From a checkpoint of a small masked image model: batches of 128.
Rows from block 0 of the decoder, named by matrix and row number. Rows with one number belong to one attention dimension. Each number is 128 + 24 x the weight over its row's rms, rounded and kept within 0 to 255. All counts start at 0. Numbers have three digits each.
# v: attention query, key and value (stacked) (decoder.0.attn.qkv.weight, 576x192, the v third), inputs 96-191
# proj: attention output (decoder.0.attn.proj.weight, 192x192, transposed), outputs 96-191
v.85:150127131125093085115119101145111136100147108136090145154093127124119119143135161109113103110127099110154130172114110084157165193129090156134146150151137135127101109136173205152132133111153150103125151130128166116149123155137122158132101180146105128156113107171119096159121134105130078102
proj.85:079138133113143153127122146130122114131122160087154138113152137127144127121158117093131119133109146115134117125118112114114119104141111130191134127115151137119114116125138112152159104163111120113118071127153125140148130116079146162111116172126116129126117138110124100150137087129115065079
v.86:123138104088127067141155112130139152139121140122121114137147144098141089108179139145103115141130103113101111144123111137143142177089081120167146132143147125143133154102140161131130122104131143148149132076128142132154124099155101115115130107147140108131140106113098179085139082096130111122
proj.86:125117151126084133106140155125103126116147102162139126137131108146145135125144138135055165094146114092128091123127118098143147120129115113102138132107130101144121148123132146116145172114160142159131152123119153128092105163187117152136146176149167128130158130109121160115137196146143155125
v.87:161142121108114121145085155123127141136119157174130139149182127118105139159128131111151070100109131084107125127118114092112115124113156103114132155151149138147133123191108139113150126123122136124118145100144136114123144141155176097132145122086173130077150114166159121117145105133150083147
proj.87:139141158201133131147130157147117137135163114137147146147131127093120137088127082108094075126157132146090105119136119182125105125135146133107114160123105170076131114112124115122129136135137160093094098145153123104147131083109095113125126150107100108100138119155093105124133127081118111096
v.88:136120147100145110121138149123186162128097157143122118130084152124142128144097090139116126110129072144149139153105150136114139167107109116125092159125114152123129129127101154091102128084122154110113132137152136140143133128190117123138108137149146159090185176122071160101128125116131108126
proj.88:101168129147147107150120125120094143146122178074138114135140128142118148114170091102130134177106142108132156128158109120121103131108112135137141117127130096152111132140110124096110165097098094117142101132134107134157132149120109166126136114164124161101142140108101130121108126160174102122
v.89:123116072084122151123146126120101130099113087168124180158103133117134138112145088106124170144128166148131137161132111129094153121140077109119167178161147131147140133134139180133131087132112146162126131143082128122148130163126127066125132170130112050156100051155160105118140120128099150120
proj.89:147148142132149108137130124143100144126136072060161136132122113144120134157134129138124147141124138110161187161111101107160118118122087136176111130127141110123070141146118114165145142100152087119179126119177136124121127146117141118135116088091127112152139151167143145117152103157122163164
v.90:123101114133087163131123174121126151147170131111135168122129139100135162138145153130160082133143109146135126152147143170083137061147095146157157138165118106117119116115061122127133182160069134138143079071103122159090147105130138175107133100139125124177133101133078133170159143138122133141
proj.90:168092144132152133142133169133101171137168133126104125165136133130137135142110165146119142117149127128151142137155129135145123131134143110111117101139131107137130155134091130103131144091182180147113137108065150169084100093092129091106128080117106117095128120125147129134111117101109138113
v.91:122122104082110121156163141144125066106146104171149155128160179116157106117152099146085109146129091097154082136139145143117172085129144135075158130122131122128129114117083194074090090140138144177179173100145167123140137119126141152099122141113108108119146101149127140144129144100115114142
proj.91:182135119169102096106135145145142131143113127119156129119157142115119141127134133135095132110104128130141128123095135103121096128155123085168103089104105096140127111133123101149122171074134188135172042124071128139147159068121118111116121160113114122103139122100103095118128137098128104093
v.92:142116148121146133128139159105119083110049112085111135085115094168092102106135093119131097136073131094129086140128126127118127096129112095100167116104131149144109114152138174152115118136142120163130136179133155105134110141153175093141109170115144140125118079149175112128136125150122142123
proj.92:118140123137134122119136122122137120117119132135127127120124146120119122134137132140154131133121120131127133139113123144125131132125151132156156120118131124128126111125122135123141099130099149128095079099090111133144135074079138109088123087101085134099129123103125082120132082093125084099
v.93:112112129129140114125123148105137106147132160113155153177145100130146154183126119129135114136126176140149143090140135136147155140160094125176109143120105080129116076101138113099086138123130135089114166174132107106120132114076131122092093162146074109150161078161138138135158105119124144136
proj.93:116115116088147153114143120124168171167127114102116127125139109134125127130131138117173150158138112143134132098115155082141089111146103130145129151174153155149131147156197097131133105101151107115106147122127131091140163135101121139119175136102080149148152093135163181162155086135135142133
v.94:151103142148097117120108127149098131129098115144123124132137146132111104144142126143103136081130169121103121132148113091140091132169157145121129135139139130121130157128140130118119090128084117122114117140079120110111106073193095132134152151117156111168091148104143119109117130120098134143
proj.94:126131138075102110154110115162074117121147138170113140128119118105147107131116149133153116132121140125115168153148151097156158139133163121149156071104117134162113133083102123166108143175167113148121173130104133154109140152114127105108138074104131110155123135116146099123125105150115138141
v.95:144112144181087131114107162159127117137115112168109129159131101082154092185087107111124122117129123131103145135141124151157098149178128158145158135125124137089101126138147118103137094141110129182129157183124183146078131151133138145117137130104141158103130133111157119157136111145121134090
proj.95:083100138169116132133114141139110182149140103106156141138127133121111097101145113134142085138130140138148146169149117138170093174146130128123119171125123183138136103124126099119108100159132107116102106133123131106148146112068146126090135110080107126107123112139095102122104100098107080127
v.96:092106110110108140136139137112123117107118102122101101121106113110112113097091103101102117112087093111101108105109093099096102122099109112107091121112099106107123121141136173148143148137140164148166144137165152164158145172160155164147150162173159151148164167152140164149156157155159151150
proj.96:137128134130127130129132125128129126123131153124124128129124142127132128127115141128168132117129124126122134128129130132126127125144171123134153130126129124130127120125130124130121102133107164132105078098076120152142124079081139114091134097104081125082132130083106086123135086098131088078
v.97:111097127100089120167121162122106083127122113107167112142141154152144161128149124100139107151091144090081128129097150114125084113129119116101102159113119145162100137125129123191101127133098132140113145143125132128134111131155166094127114104151131158102080127102172152168113145130150136110
proj.97:139120115139087136141122105072084114116153122148144154148114100104098127134154132135152134130085144129138133151110113155126153125148165134127144129097130085146127136145146175123147162149099161074108129147138175132121102139107133170111199126117129135074134106129077155110097137105082096156
v.98:108129138139102114169105200100132103135115127158099165131138131102144147118130085145178119113167152132139133084140128157139120089145114125093143136148147134110108106162116096125145130161118084114131120111109140191142151104094127123121101082149119130135104112144142146163113169143142113147
proj.98:119101109150116150105149101138124127107133062142184142132139137149127149114095120156157094176137119132102163153133171123134180140147136115146090119125108131100131139153126091163124127142150135162106142118169140130135145136118116118158114107142138094137169099119103144110120139129147167106
v.99:123114119161098158137099108075132085131130122131133182089143116118142073113120078159083101124120129141123150136153157089156146063116110126093144117169104138166133133102098076123151195179101133140094117140131111121124136112132147146090116092116116108147149154148092122112107137118128138157
proj.99:095147148127101100132124130158151164147132109133144088138161122119140111120203122176144117127123124136126160140153102117160140132131174097119141189119124155144173144134139149132137129134141144099105108129131125159137108128108135107094124091142145084118105163122074126098164141118105104120
v.100:109121142124150201156134151140147082137104149198145128144114094135097112140121117147112173137091147116165141125119111081121126051127127134138168151142108119133108083157162085113159179151096077139094115129123152171144114095123191113131149125109102158147166120164143145134106110107157127129
proj.100:149099110136154092097142106138120147158088130105119118128147160116146076122176159147111113063184115124146120150121128182166130109135153108132146090136129078175128153123174124059128142122144125067109158166133125106119144145116096128134150109134154111152137128148116159156126148136139149181
v.101:106161121103136179142083141062165130190145128144102136128154123110142098098148138135114129161143108149137150119137124123116125113104152166103147100142125121099140107132136105160135114115126109149094090115129125129170161097127146107096106147170121104139157115131103131139147118097122179113
proj.101:117073134128135118149133108167141152145149088126132120123112124124107107117154114114133133068140140132138121105135150143123154144118109151101140086122122146104131120123142132093099146148132157109100138151166136121116148129131071101153141131183106132151147147163125185117092128116139151178
v.102:152156104066144144103158143142111190166148151108138125193060125158156121117100102123102156154112121125127161120107099147121172146144152147089155138105117111131132096111117150142146094075177107113154120095161133127147129137145102120176119131108152134084128138138110144131126101153131135146
proj.102:141160136147145098132104124135148137115116106152143142122127067119173146089134118132119124077100123125138113158144168180155127135126104142119118166074163168091106092140126125115160141092117118175107161148111142130101114135147123124182090157139136177134113117133119131146107142121079147127
v.103:156124162187093089134100117182118094101120111131127114130125144122090146119153093113122130080152113092133136099086175129162089144111197114121131128106149157139111100130090099135098089125140143147098169147151114138109101118123138136114124125166125158124152098167167136141118117159107125120
proj.103:165162126162116104115132143080102143135095163119120195154138133141137129169124121123113079105117107101080119137153184109112187158113132112120137113161128147088149112100123144125138134153089129112115114152128166143147114109122101125141096143114087132120153099135143127131129122142094107114
v.104:124092112185106118136113111112087106135148087094117122163114140158142196129099086131171117149125176143130149121110101126095117116138138106144141122133116170132089133127100155186150116142148101131119113134132101156128174142134170151129098122120140151123104106129134162154162121136126149130
proj.104:118089105092128146147102087164092095087144103124094138112126162174111106140166115121093100149146122163069139140112109055166126129149153132142141120102146130102115191154126141112177137144107111147110143132106147136109084160127131121152099127091109123120120120131120113151113106107122111118
v.105:130117147157121174085133128193155119151136117149134149166158144107123162126111106125088164118107137086109122131134143156151114104147104096136111146162141170136117084136124152114097132136111136110119127148111178115072140164137132147129153136124110154152100144116183134146125105139160149093
proj.105:103118143113092121102108110124122129116141097194126115132124112122152135116095133113140150170098120140165123130116115130109137158127110141182108106090103118139117121153164121152113116118142086136154153157168166069098118156145127133150102164118128110154130079139190168111128110156165161147
v.106:137158106115150112131151132118116103106076090124099115144117111115139125155118118114103121121120131143084131102136101191131114157145113101123110118121120120090135157166143172111144053090131130166132133166123099122104084155149122111149133104105133106150119127127152128114095115129120087120
proj.106:149148129123100113122131108141099118142074176121167127129159149123120140149128142158161105097112135140109119122117140112131120102116182113090152116127157100117144110092131125093138159114137130164103113110126116133159109105082169120114183104124111141091102115106088104102129115064117069075
v.107:125090091096102134135095169111122093122080098118121177139129124126124166132154132106109122121122137085143098157095110138115100150147144097146146138122126116095133104130134136127127076090134140150142129160151178142168106104128155087181099119161126142128126099126161129124126087139138068095
proj.107:144135131144144199124158120125130128112171131108124135093126128115152124114109126132139127108138155135156139151112161108161131144132130129113181132077145142132123129111146138134135130143117159156126145116128146132159110101107105094128123141142089096086080104119137134139131080095107128081
v.108:123146120097109133150156106101110101122150098138147130154105195128127159137087098091139114101162134111122131074126120105153139160143135137135120132102133129128111109139147126127102072091129086107127144085112118129132077132143162113130079115131146118112109159128145127145136110137128124085
proj.108:135134060087127091131130104117112139167102152104110112141150155121166092186129133127114120097107152110118159115137091147133103120115150107076162160123139087141126171093128120110128117159112113090137105110107101156136122135117190119115153120112113133110106092132133107147156110084132117077
v.109:118110131125120149145078066069156157132135107163155145147161109142111142124162104133142147119107105116154106101142135101122101097105151147090157102133104094128144132093116122152149159154120116172131095184118128156096138155110133135108153148120116122132135163110123106145136151104101185149
proj.109:106075111097134127166138122165105121169114099136120122144119176139140147100095137085134134126132132130103118163151151168112127131091156143168117139160135127115158143138114131128121141154138111099111139154103164107140142151144115115132107102132104152174179137130137132113162127152164126102
v.110:143104150147177156145119137171133087102100151121141131100087131138116090140127155128106114155129130090122100102119142180151123108130136088138158104094119111129111096123119082106126109147095132137099121121120145088103125110127161133110127101114158146102147134122165152118124137134100116129
proj.110:079109138154070098150119138088157142101130142133132090140112131126080107110123129130153094132129150102113112177146143113179144141161126135152127091120128152122141142146160150138115139150118152154141095098104169125117134124111115101099114110135065108135133135110077156111106120142145104130
v.111:104125103114121128128143125142120090148120091114184075136154182092117130118147147143097171124126146120131123100140138134116103121145104092161108121117121131131140121117131149150101107124100108120165169126181123119093111132119120104138129193134131097098128086085171085130141120148130158124
proj.111:155157138166126160151125172138137103180149141117129145121133145135173083119156139135152115151121131131134128112124140133142160126166134146116121142168089121173110102126131128161100089140126118097129102045107106120097127113077142151148116118139077123124132141096127127122135125136167100117
v.112:101157136163155158137130106182163153123152117110107111085132148121159134133129140104090121127153089145146106090094132136150143133149171113116096133129110110114143168117103085150112148150135163084107136142110126122117124137152130161142141095155149114113167126135071125133124124131155080155
proj.112:145158119147131140134129174142099127116107168123114132112143123169141150153125138126153106133098126144171082143119166053098195117144134148170156156110110130145127156087094150162100098114114133132116115106113127145141097108108140071094134145115090100110111130118138091148127091115118135067
v.113:109100111078111123158078114121161087181099102138097134095184139125138178175126045129103116132146140145109101117132124129131131123144137121085086157119128133108133121145097125104117104150154129098101175214131118113122092144133126149121117148125141095127135145155118109111105119090124113149
proj.113:103153160101119125138124140136131097133118151158111130140124124089106122125144126137151141128171119122083134135131119161195117152121140060095158114156099114102097116103122156117115119077114162118152153100141090135065132106109183150106130104089135101110114154107129094152112119105115124118
v.114:173138157136149153136175177110179169163142117129152090156120154145100130102097104159143162115117110156144126097109144142107125153167122123119136156117157120147122124132112170122125145141139142100106184132083135124118083127126099144119187138132100161121129149122114125126126116140112162116
proj.114:089127101117147092086145130144135151162139159151147139125113130152126115165138159102118070116121125098103106165152158135109161124106128095107138144119129092114131173097138149148160118123084113111116141164174146113119150125153112121108158122119144088097133147133133124125114137171185122134
v.115:102121175156091129103165095137110127120084084105098140096130126132123082126116135130123115173092115130171151127116143094115091111128128105138148097134151159128129144104146161159121107104138120116098134122119157163103139087168125144126085145129138137121166138162081117129101138101128099113
proj.115:155116134157121160141138135145083128150153117113122107117121137133089137133216085151095132147093126147122116106147131108102166127141118139143095109152131119139115114147108146101144090153134129087121120129112137134095127158145103107103134136117144126162099057126128084119130141155131114181
v.116:125131109120101070105150107182079120128089108111125116104121168112099120139126140119121133141107120116135090152109114130097089159123131093153118133128117130151110129077137143177133108130121157097152146114155170140084157131148161147139144126124168108104126155105165142092129119117119083116
proj.116:140129130149146132143129134094108137121146155113104132121133153119125142132136136138155110100104120125108131102136140163123135117161171151127132126121114125143123103122099147118138119140108176131108089074088097148124126098070120102114152123133100120099110106099098093120101083085116091085
v.117:110139161139086130100150097177128118098153091151128117126094143136127070144094139107097137178126110131153137110129143125134136123136150108133185130103137165127119134123091102130099123095108181133126143105152125101115156118106109109169105132163108099130142138098133114136142107136134137143
proj.117:117096132143117113123128068123116119147111116118157116114153174154140097111092122115149136101127118138111131152123100091127163114095137125100149155095130125120130136119101098135129141113092134180155133113123086143141137081103172135105205127124149123102087132134125090162143102079125099121
v.118:151136144122127115073147101161136191083138138118173118104097127114147068105103173127150140099099128134107131126151115135129127129155105136177147133110118130109153127142130191106136163110175147129145107083121129100090137110142131149121128147117094092137151118150083119114121098116127133155
proj.118:111115128081169158138131119113106101121140124155118128114105139139125143091136136157134094141143190130097140111082146141100130114152142120088131126117096109157135103144103113108142131153146121125120126121152138137107116172108125128139107142142124148159104112130152126144128114110175117117
v.119:142111158146131094097112120136086145112144194112144118121054137104130124142120166120122155142128093162114141139124108121114151139110120127143139113111100136135135125167097141143127166133148129171115162118129095104087091130127132133135097108114142138150106127086149148117109140126092095101
proj.119:174160103105139131138150167105160102106121105143149150105104139137127133121105115123127137098112099163119075127132128148120136123110090096141118115131145122148077128154119109141132157119174128088116146154140110144100129153155087114103154159104149128129075149133145156132095114183116139158
v.120:136107132127070118125165141153122155172149157127186092090133118141143157120117124161123145115119125139069108115132127136101135094180174138124102178115131142109157110101116123144136149139153148139123167169139108133140104120122147158120087136119116120115096113111115137105113102136081116129
proj.120:126135118178152138120146111118126138146133114134114128115127090146132111138165128130118125068147099154118115138158145181093149143128114159150100130097106096122128116162175115113122149112160146115143160109138098099143157138148090152176109145115123105118098153130130135146125120127107193143
v.121:134152114119136136083107167144159200169165177131130129156130136093122132120098088145120126147107131164159155093161114130123093124121075128116102093109145140133144136148142129113129140080097123109143144095117149130140149123109092147136142144110140124133129097145140088138096116150124072157
proj.121:145141123099157113114137131149113123119133082169125138118109111103107108097122124091149114158119121124140093114141094113148125145144064176146112144120130088132103185155109117158110102129135128072129140130125142103181112153142098100146112136154133123148126143142104134137145134175127177174
v.122:140149128153108138160126145153181077135093093117130119084165128115103116115121124118177089120111114114156153087128186085128138084140121110120142134134140127147149143135125111143119174171096131138105167157145105123141126098098147148099092115112111126161146100091154130139123144138120144152
proj.122:109138127118114085153126113103149148131121125113134141136126146119121152084119129144120168108127065120109123122107119182103148108100138086124159100148132115179160158114144127131101132105119167120139114109094118186117087110102138113110137121163110110144065124123147098117163114095138096111
v.123:113145136110104104111127182109068131148172183059126114150143066104090091085125168096140129094140131113108119152101092140098168146140111155164155112114143111150155104148151125117163127161118140151115107132100114139112118087154134129108114124120100108173129143110125127117148146153112145103
proj.123:174167153140144135128120103136111127070115121108153150114123128127105090112143123105143132105151146123139134120121109163126133087149092127175084123191135135133092099177112111098099126121139110127152135184147124113149146137142115123164128120153125153139169122146112166167123155116097140169
v.124:118117133126122112126128142109124145099144082064118141141086086154133161118127137130126168151109127123121138109102129124140143180177117146113118117104141123138098152107145199124144111092157148143152133160150123127167108152098144159158140113157124162150150107167139138160099085143137149104
proj.124:139129149129133141156125106152139094130140154125116105149108121134123124106116107113145126113092129141100140141126122190130090128143155105097124115078139129099111147108113120129179126148126148118112106126106141170114128082109125125097132122103120121090141090112117091125105127126140086094
v.125:117110116152087159097112120161090084124171134098156159100111114127120115128155139101144119143138150106114100162107118167111136056154121148095145121156108118151127166116143092130138158155130122125118155120146108118120105151115147160148173161097098154147113122109159140181133147173081127115
proj.125:109107114122114128127138116107129170146136159140096122160114117136144133108110136141132126188113154131090146103163121139112089113162163118126136140129099132159127080130126151151086126169148139105115134121130138036087134123113136112131192121142123105108120110080109126156157144099116111108
v.126:135119119129094152132151117102113033124181091111146141137135128154140190115140132159112127096157115127109134119152110120117107107115155157102129141166113109112150118152124163140121129110137113108132163137106101173138110161111167140132100145132110129142123131137151133106120144139150101100
proj.126:133119124111124132133111083115118092164115108121083150119136110088135141146164125149097139136128131128110132172112112124144115122138089138120150070125145106143146157114158102103145083101139138158108172130116103115146113162147107130146133146138179156123135114168123136136107160163135184184
v.127:113124109133041125135136144090108132121135118124133112116149133132158077102108118129141118125091135124118126137136171091106112141143079146170145111139112159096126161135119197144153177127127146139137143172079132169133141138158119165085086154112140058134107108134133120125120125130156140133
proj.127:148137130153114118135100139131133151126132115117137129128144140156098077132189140139119153123115099117078156104097097123117101097140144131134120096148145124109117076097156169116121135119132128145114154110098102106138167114110130145150125124118162102154150162134106115101125159154173128164
v.128:083116131098128151144141108131142140185140118102094111146120099139130163115148100108164159147136102145083104154147131125100108081139110118142107163117122118110135166142134124137128154169119140131178158117149095123097129113124143132181098152114148134153112176137112142150104156169134118104
proj.128:124115157079140116126129120112098115108132132113108106119126118103118138131114109120161127126124127133113150119076109122152124132147124153112136139095139090122134126095136157109100131167140106112168164167170122165082131140149135161170155122200169102141125139113152136099114112177153167144
v.129:139148154149157155155167107163139123124113105158123116104113129165111112179106097123157080118099102127146123105129177143174135146164155109121109094098117150143142161185122094163105100095092147073119148104101121091086099099140130175134152125129104157131142122167167103141134154153128095126
proj.129:132114128105107149127146109172119149156111133113144150139149103133113147085091103138169161147112153143094154152151111146148092137102118126192095114091098110110083147118119121143139133136115098125122126143159154164106102138134131149176109145151145135166122141208144179146132102151131186156
v.130:127132149083154166114119162135114115164104162177112117133115162082113134084147111127121152141109136135163141100111108157115150119146116128121122107097128127131125113117156115072141160101119164182102160108147121159178102153080137117109145132122144122152133097126134140135125140149131107130
proj.130:163141116100156103146140063121105165151145157083168077117096092116100131158121116103104079114099112112145121136092129128142128129124148134114131121089128123134153073157137117122137092096123111119119125115086085115167143106112123123088165122105118153090113101096134129120114128102112110105
v.131:123138095166153140148129094112158144118154088132141176138128179144125160160148120107125128114136151143119143131130151129156133134111159130147122125120132112128125115152095040131116102121132150092155065090168104109143153106083158170078148098120088125140116111169133171167144099067124133176
proj.131:086125148137120135129114106100103113127094146136111075145125116144133124111112159132119153135151136103138160144102125109159126127150188133091130157116093136106149092140135116100169120151180139123094170070082158142172087111118126142129131157082137131088132134147104123097131150116141155115
v.132:113096106118107119130136070113101139115152110125204089136128118129130137112110127122150181142095134124140101121127078115139124136136094126175166141117139116143111123127154156159131119139146109139108112134115150166117154161139067110148171139154107104101114115150123131135122085153093131156
proj.132:138106139133171114122113134124150131083130075103175162111156127139134130134141115140128139093101105134120130142119093166123154125137124112152127117117140125117142104115159124116134161065118124140149098144120073131119094127121128090153128107113120148147130107096147100107116111108152094143
v.133:136135144202159176167164154169131110131165147137097161089162131147097081151134167120140084105150124111124129114110180114151117146113165144142151105111095102120129105117083084114121135144109126119103120110086107115137117093088131142103100091127101136158129130111167117143150154103114109144
proj.133:114138129124130127121134126155146122125105110171114136128143124146115119090121149110152145152118136141151164137158140137141098113135154131138115134126112150149120146154120114116136100125112163138068103087081133147142115076094152104085109154091084138107123110152123098126143105087122126082
v.134:104102094074103082099120164099128104117088142112137110122112110155071120146118119117126095136108102114134132104138148158103122142107115108097139154131146138127128149152106179102081098104131129164144126121136152099133108122157112078172105167111153141117153121127188100088118097141099105123
proj.134:177146101153144117090144106106123130131151115132107095143106114161117128162122132129142120113122127143142144116095138152145083118102161131137173150117081131144134095137130127135139126128104072131186157142091111154122140128116096119126146055099120081130148133113179133127094075145138158140
v.135:137130119125135126126140135171135133135115118151128115127124136109155167151128066142082108153142156141122165123125064160105137123109114109103109149141101142134136149130108105137101107102117161159118150122167126119124120141197131133149142139141128125100148137111106138124127144137115125159
proj.135:151137137096123122134157120114131151132131165085183090136125128113148112148131110122133143102120109142080119124093110108133148133164119148146128098128111126111079129121121120166103149123154108123170144155165140131120145176161141162130141129176145114134133131122113170137117156169123137117
v.136:140138139117075083089085126066078068116129110118104153075139122127128139131159123132141089124159149153107107143145131104086100088134146140101140153150164167150143170164118101109175142187097096137139107090141097160114146126108136110100092076104135123150131122124145130130154149120102115149
proj.136:174139129134140126119102125123117104131134122156079119117139151126136077154127147137159096146130125134177133113134128118151143121109128139101147133119125123136155127093131116140144148192129138141124168149078140156109110124124138136113103174139152150142130123092140116089095154133166145127
v.137:130146143079129110117133087124146160112163105128098120107143108156118093126101132138119103086167072128140089126111111141159135178127141095170095160145139134136127134101143091133083138105138141121165101115099160106138123105146129142140150137133121155124095136168119162107142101084156127130
proj.137:112106141126093096167138104110138133155154121119131085101145108148143121102140111143123148161113185124134115142115128131135138129147098119107116112068128139111102143122121162137056144138148133146161127102153162158140132145137170139192032127112139092108170154173126144123098103147147152169
v.138:145160170162153188157134129105128120109147112144160100106174105129140118101114128128095180151097113120129130103132107136125117086118126089108116096111130146128136143158144112162083124099137122172105106148166145130156119149152096140142162124126110133058109104115100131138136103139120198141
proj.138:152113137116079139179127136125150131162128142143137109136137156111146152088114142097162113142131100108130090137134144107113169132140155141099133128142127144123092111118129189112144145116172189140151101109124128118151132140137089098155091082089139144118143106130130085125106139121112094147
v.139:138139156187174148105128087152136181138161175150115157142102151055152129154117102097110173097184143137120147155124150106148141172153127128146140097117131129123115099082124097115140161095150172145126124134118144126154135159143100110173148096096135141158131141177131140136132142172107134143
proj.139:082116139138096113115130133127137142126112127144126140142136147115116151083097126131111146181160112140165106125119133089112155112148188133088100118120158160136120130152116133102114109102130156098113136100137116092156101103124149115104167166100127141103146131126077105111154111114100110096
v.140:135139143123109134092119108102103155116125116146113152129137110132094098096129146141159190140138121138140139157093109132133115150149111143175125118110149162163115138159202093132153152102150145157107067141122132110149144163169143120107140117114109117095111084117152157158132077110168140141
proj.140:122094145108119103126108117138117135135119124141129130122147139125141109157121162128158100140140146121149108114145125103123158116140162139090156087096147145140135120145135136120113134132174176127134111080070134108125124093100139095134117100081127110074142126094117062129138124115140100111
v.141:133114124159122141147126140104138120111141187102174161127127086147102085143101161135145111145104162126139140145114132102130095131126153125118150146132138133143126098120114104109114160128156161119091112128100100122129130131102131146126111109122115126126149123169167100147156088176132138144
proj.141:111124097099118119158141163165104129124124119160129145130127118110149151119132155105147151157161121120119146144146127132123119115130120132176129081117111119138127115148136117140130078110145141133120104120103155119120095117089142104120131077056089132137122128179120133150154076086149130132
v.142:122117127108167171150142124121116126113159177088097120123142087130119077099133149138148135124122128125074104097128126100125107128137160136140151115106116095123121088174095094167115154134147137155161074118134150116139110115124145120112113063097179097113106117115159167118131126129172132095
proj.142:102099103104125121130131150149109153159112123173103090130145101123113131115131158106130154157135148122141130141140144105141132115180156153145133119090137115164136155141122154086114138139174177146137124101084144103127146091116143095133084098085128136095148128126134096132144117100135128134
v.143:098132145107100131086137106128132126140109116093184093108122106120155131127074101098097179153104160143144113118151138113118124125144078113142138137139148173132151133133195159145081146129154119118121161112140120111111173147137116117170133132105138130149143136152137110147108130184131108167
proj.143:152126128121112118141137114128125122134128111122126137122127126121130136128118102127119139149134111128127101123122131122116147132109110123118120123120127130109138116134137127118144136118158091117181165176156134119093110187166103149197126131146180119178135147158146177128141121162124184173
v.144:142156168155167174146118154094100155140121096163171136144133077131122118106160101152115172104115119128119134119117069106143163116149087092125148065099114129148128124117187151126119142125145088144136119143144156123126144131148168129129080192124081135133105096151141165146125109149104157146
proj.144:155104155116114126125138102150135136128086114138144120145125136106125132111128163139154108104127113118130103120150108117117146145097179128102138121121112119122107124134145158129149114132158160111137111081098112108138135090111098095133133117105130130085122095091130077129128130113086110109
v.145:138135124140147120131192128114139153109094086116159138119090126122103125091081129132154154082110153157135119126111099124143131168146113151164128133129119111094120100082127190093099115127165140087129136144119112145123082148137112132169146151130146134122127104181140134107138135126100146153
proj.145:143096119119107123127117155137106122136107131103181133132111105124117134117166136132121155115131107125103108110158119139112130145106123114183135114138170097087175105104120125112130082110118105160140083128150102128114125106088132096103137063150103118135124132113135131134115084148155102122
v.146:112123121095161101138114140085205144163104123108147145091105134167125130171150135144137092102141132134130118135127188131125106134118159119095105171152124108105114118075107071110137141123125113138147117151115106109150126104116129107149132129138145116112177193135160115109128128110142150145
proj.146:063158136125141122133117117108138110123115153168107166130154146122129099086129142114152119141148117150098163109125129106080118114103136121141143124163124204145144091101140113128111094179134132141115127106171176145127111157107132134095129109077075091154112136141107132148120071124092137104
v.147:128119140114175113112170153122140184128091128096081176131132107127124144147116170125150104130128151144125148132118194121107128144122098150146126147126141137103136163093117116112153170115106123103122140088119127121120147149109116145141095125136127144180156116135130173124152193123158100150
proj.147:145098096134141123117146121132094103124075117143121095153128112164105124108127091125109147117152085136151103125174134130137131136092122146131103090130139109116160147092093143156146124137123084107156146143153154130161146157151161134144147158165139137162121149143143169118152142163132186104
v.148:135146169126150139130133114102113139123163107098144117147128085170105134109160152150152159128128071123121112151131121141147172137138152132134121111110128108124101128157163152127119130112117094136144050098100098134082110112139149160125134115126084155118102103106101137144153117111137152143
proj.148:116104119123107116160134123142130154129124131137140123111155121138110083131161159109139072124108163100141142122107131149143123111138150133100143134117092119143135160142123134123109113182139150141107146094099152106140132102114125100139087122097149107104118113123150111129112139113128109125
v.149:108136097106135154158086110105098146138124129135121108130186109107141109152125082119130133137124141149098171135125156102153112152126144163091136134139125126144141121142142099140099125110140118110095149183119127120140149101142122069139120109156096109121169159150105137102116082131157117164
proj.149:120110139109120130099115162129140144146122118138101116177137158148142165136085128148128147128151133137081141118151121116120133132140126129135110123185110153174125172157124142118137178135141142102152146147163161102118122157175115122171152135137151150151139114148112143108154167132116161152
v.150:098091139107118152138154125140131068128129126163139064115161116139141113142111144150117152138095133147160118134131112180132120143173152158138133110132121148133122107140105098134139121139084156126109131166103144123111130151120129117144083124111100111124095061130147116113144130140134106101
proj.150:139136137146127161109136147123119136155159131110160106136155141123106114128133103119105110099102144126091127111150115137110175143125094133171129119133099113157110178111133159143116186101078115147126100169145098156064154123166116117136106114196127142172148140146166106109109136129126118126
v.151:128123111122138127150118166095097112149137095130119182120124130126147212111163132138109125126148173134112136090150103146106151092129113146132115130139103108122151105099090102101174135156128119130090121143149121160135147165102166110081143114150109127113142080105124161110117178115157156168
proj.151:140121111144140142140152139113122130114126129121153110145127136113146114145150147119067113071115112141128112115117117112138152133155100140098120104110127135135135138109116107149090145094115136142133150134123114124095155135166161133096131168173136119143119106094135158153115204129152126110
v.152:143128134117111096084143083103108115088099104123150124079154137146084123103086141132152124120079114110136075127112133116119121141141122118140145151120161155158117120152161183103141100131182128101138118136115147132115124123142129150137139164160154131112134138182142150150150112144114110131
proj.152:165131131122135124121138112130103104144153110100129131136106121128130135137143126128153131136129114109140096145134136143130152130096118138141155116124140122117142074118134133120133103116110124139139080101102108138144142103064111105142088066088096142120128144136140080134104065118142108141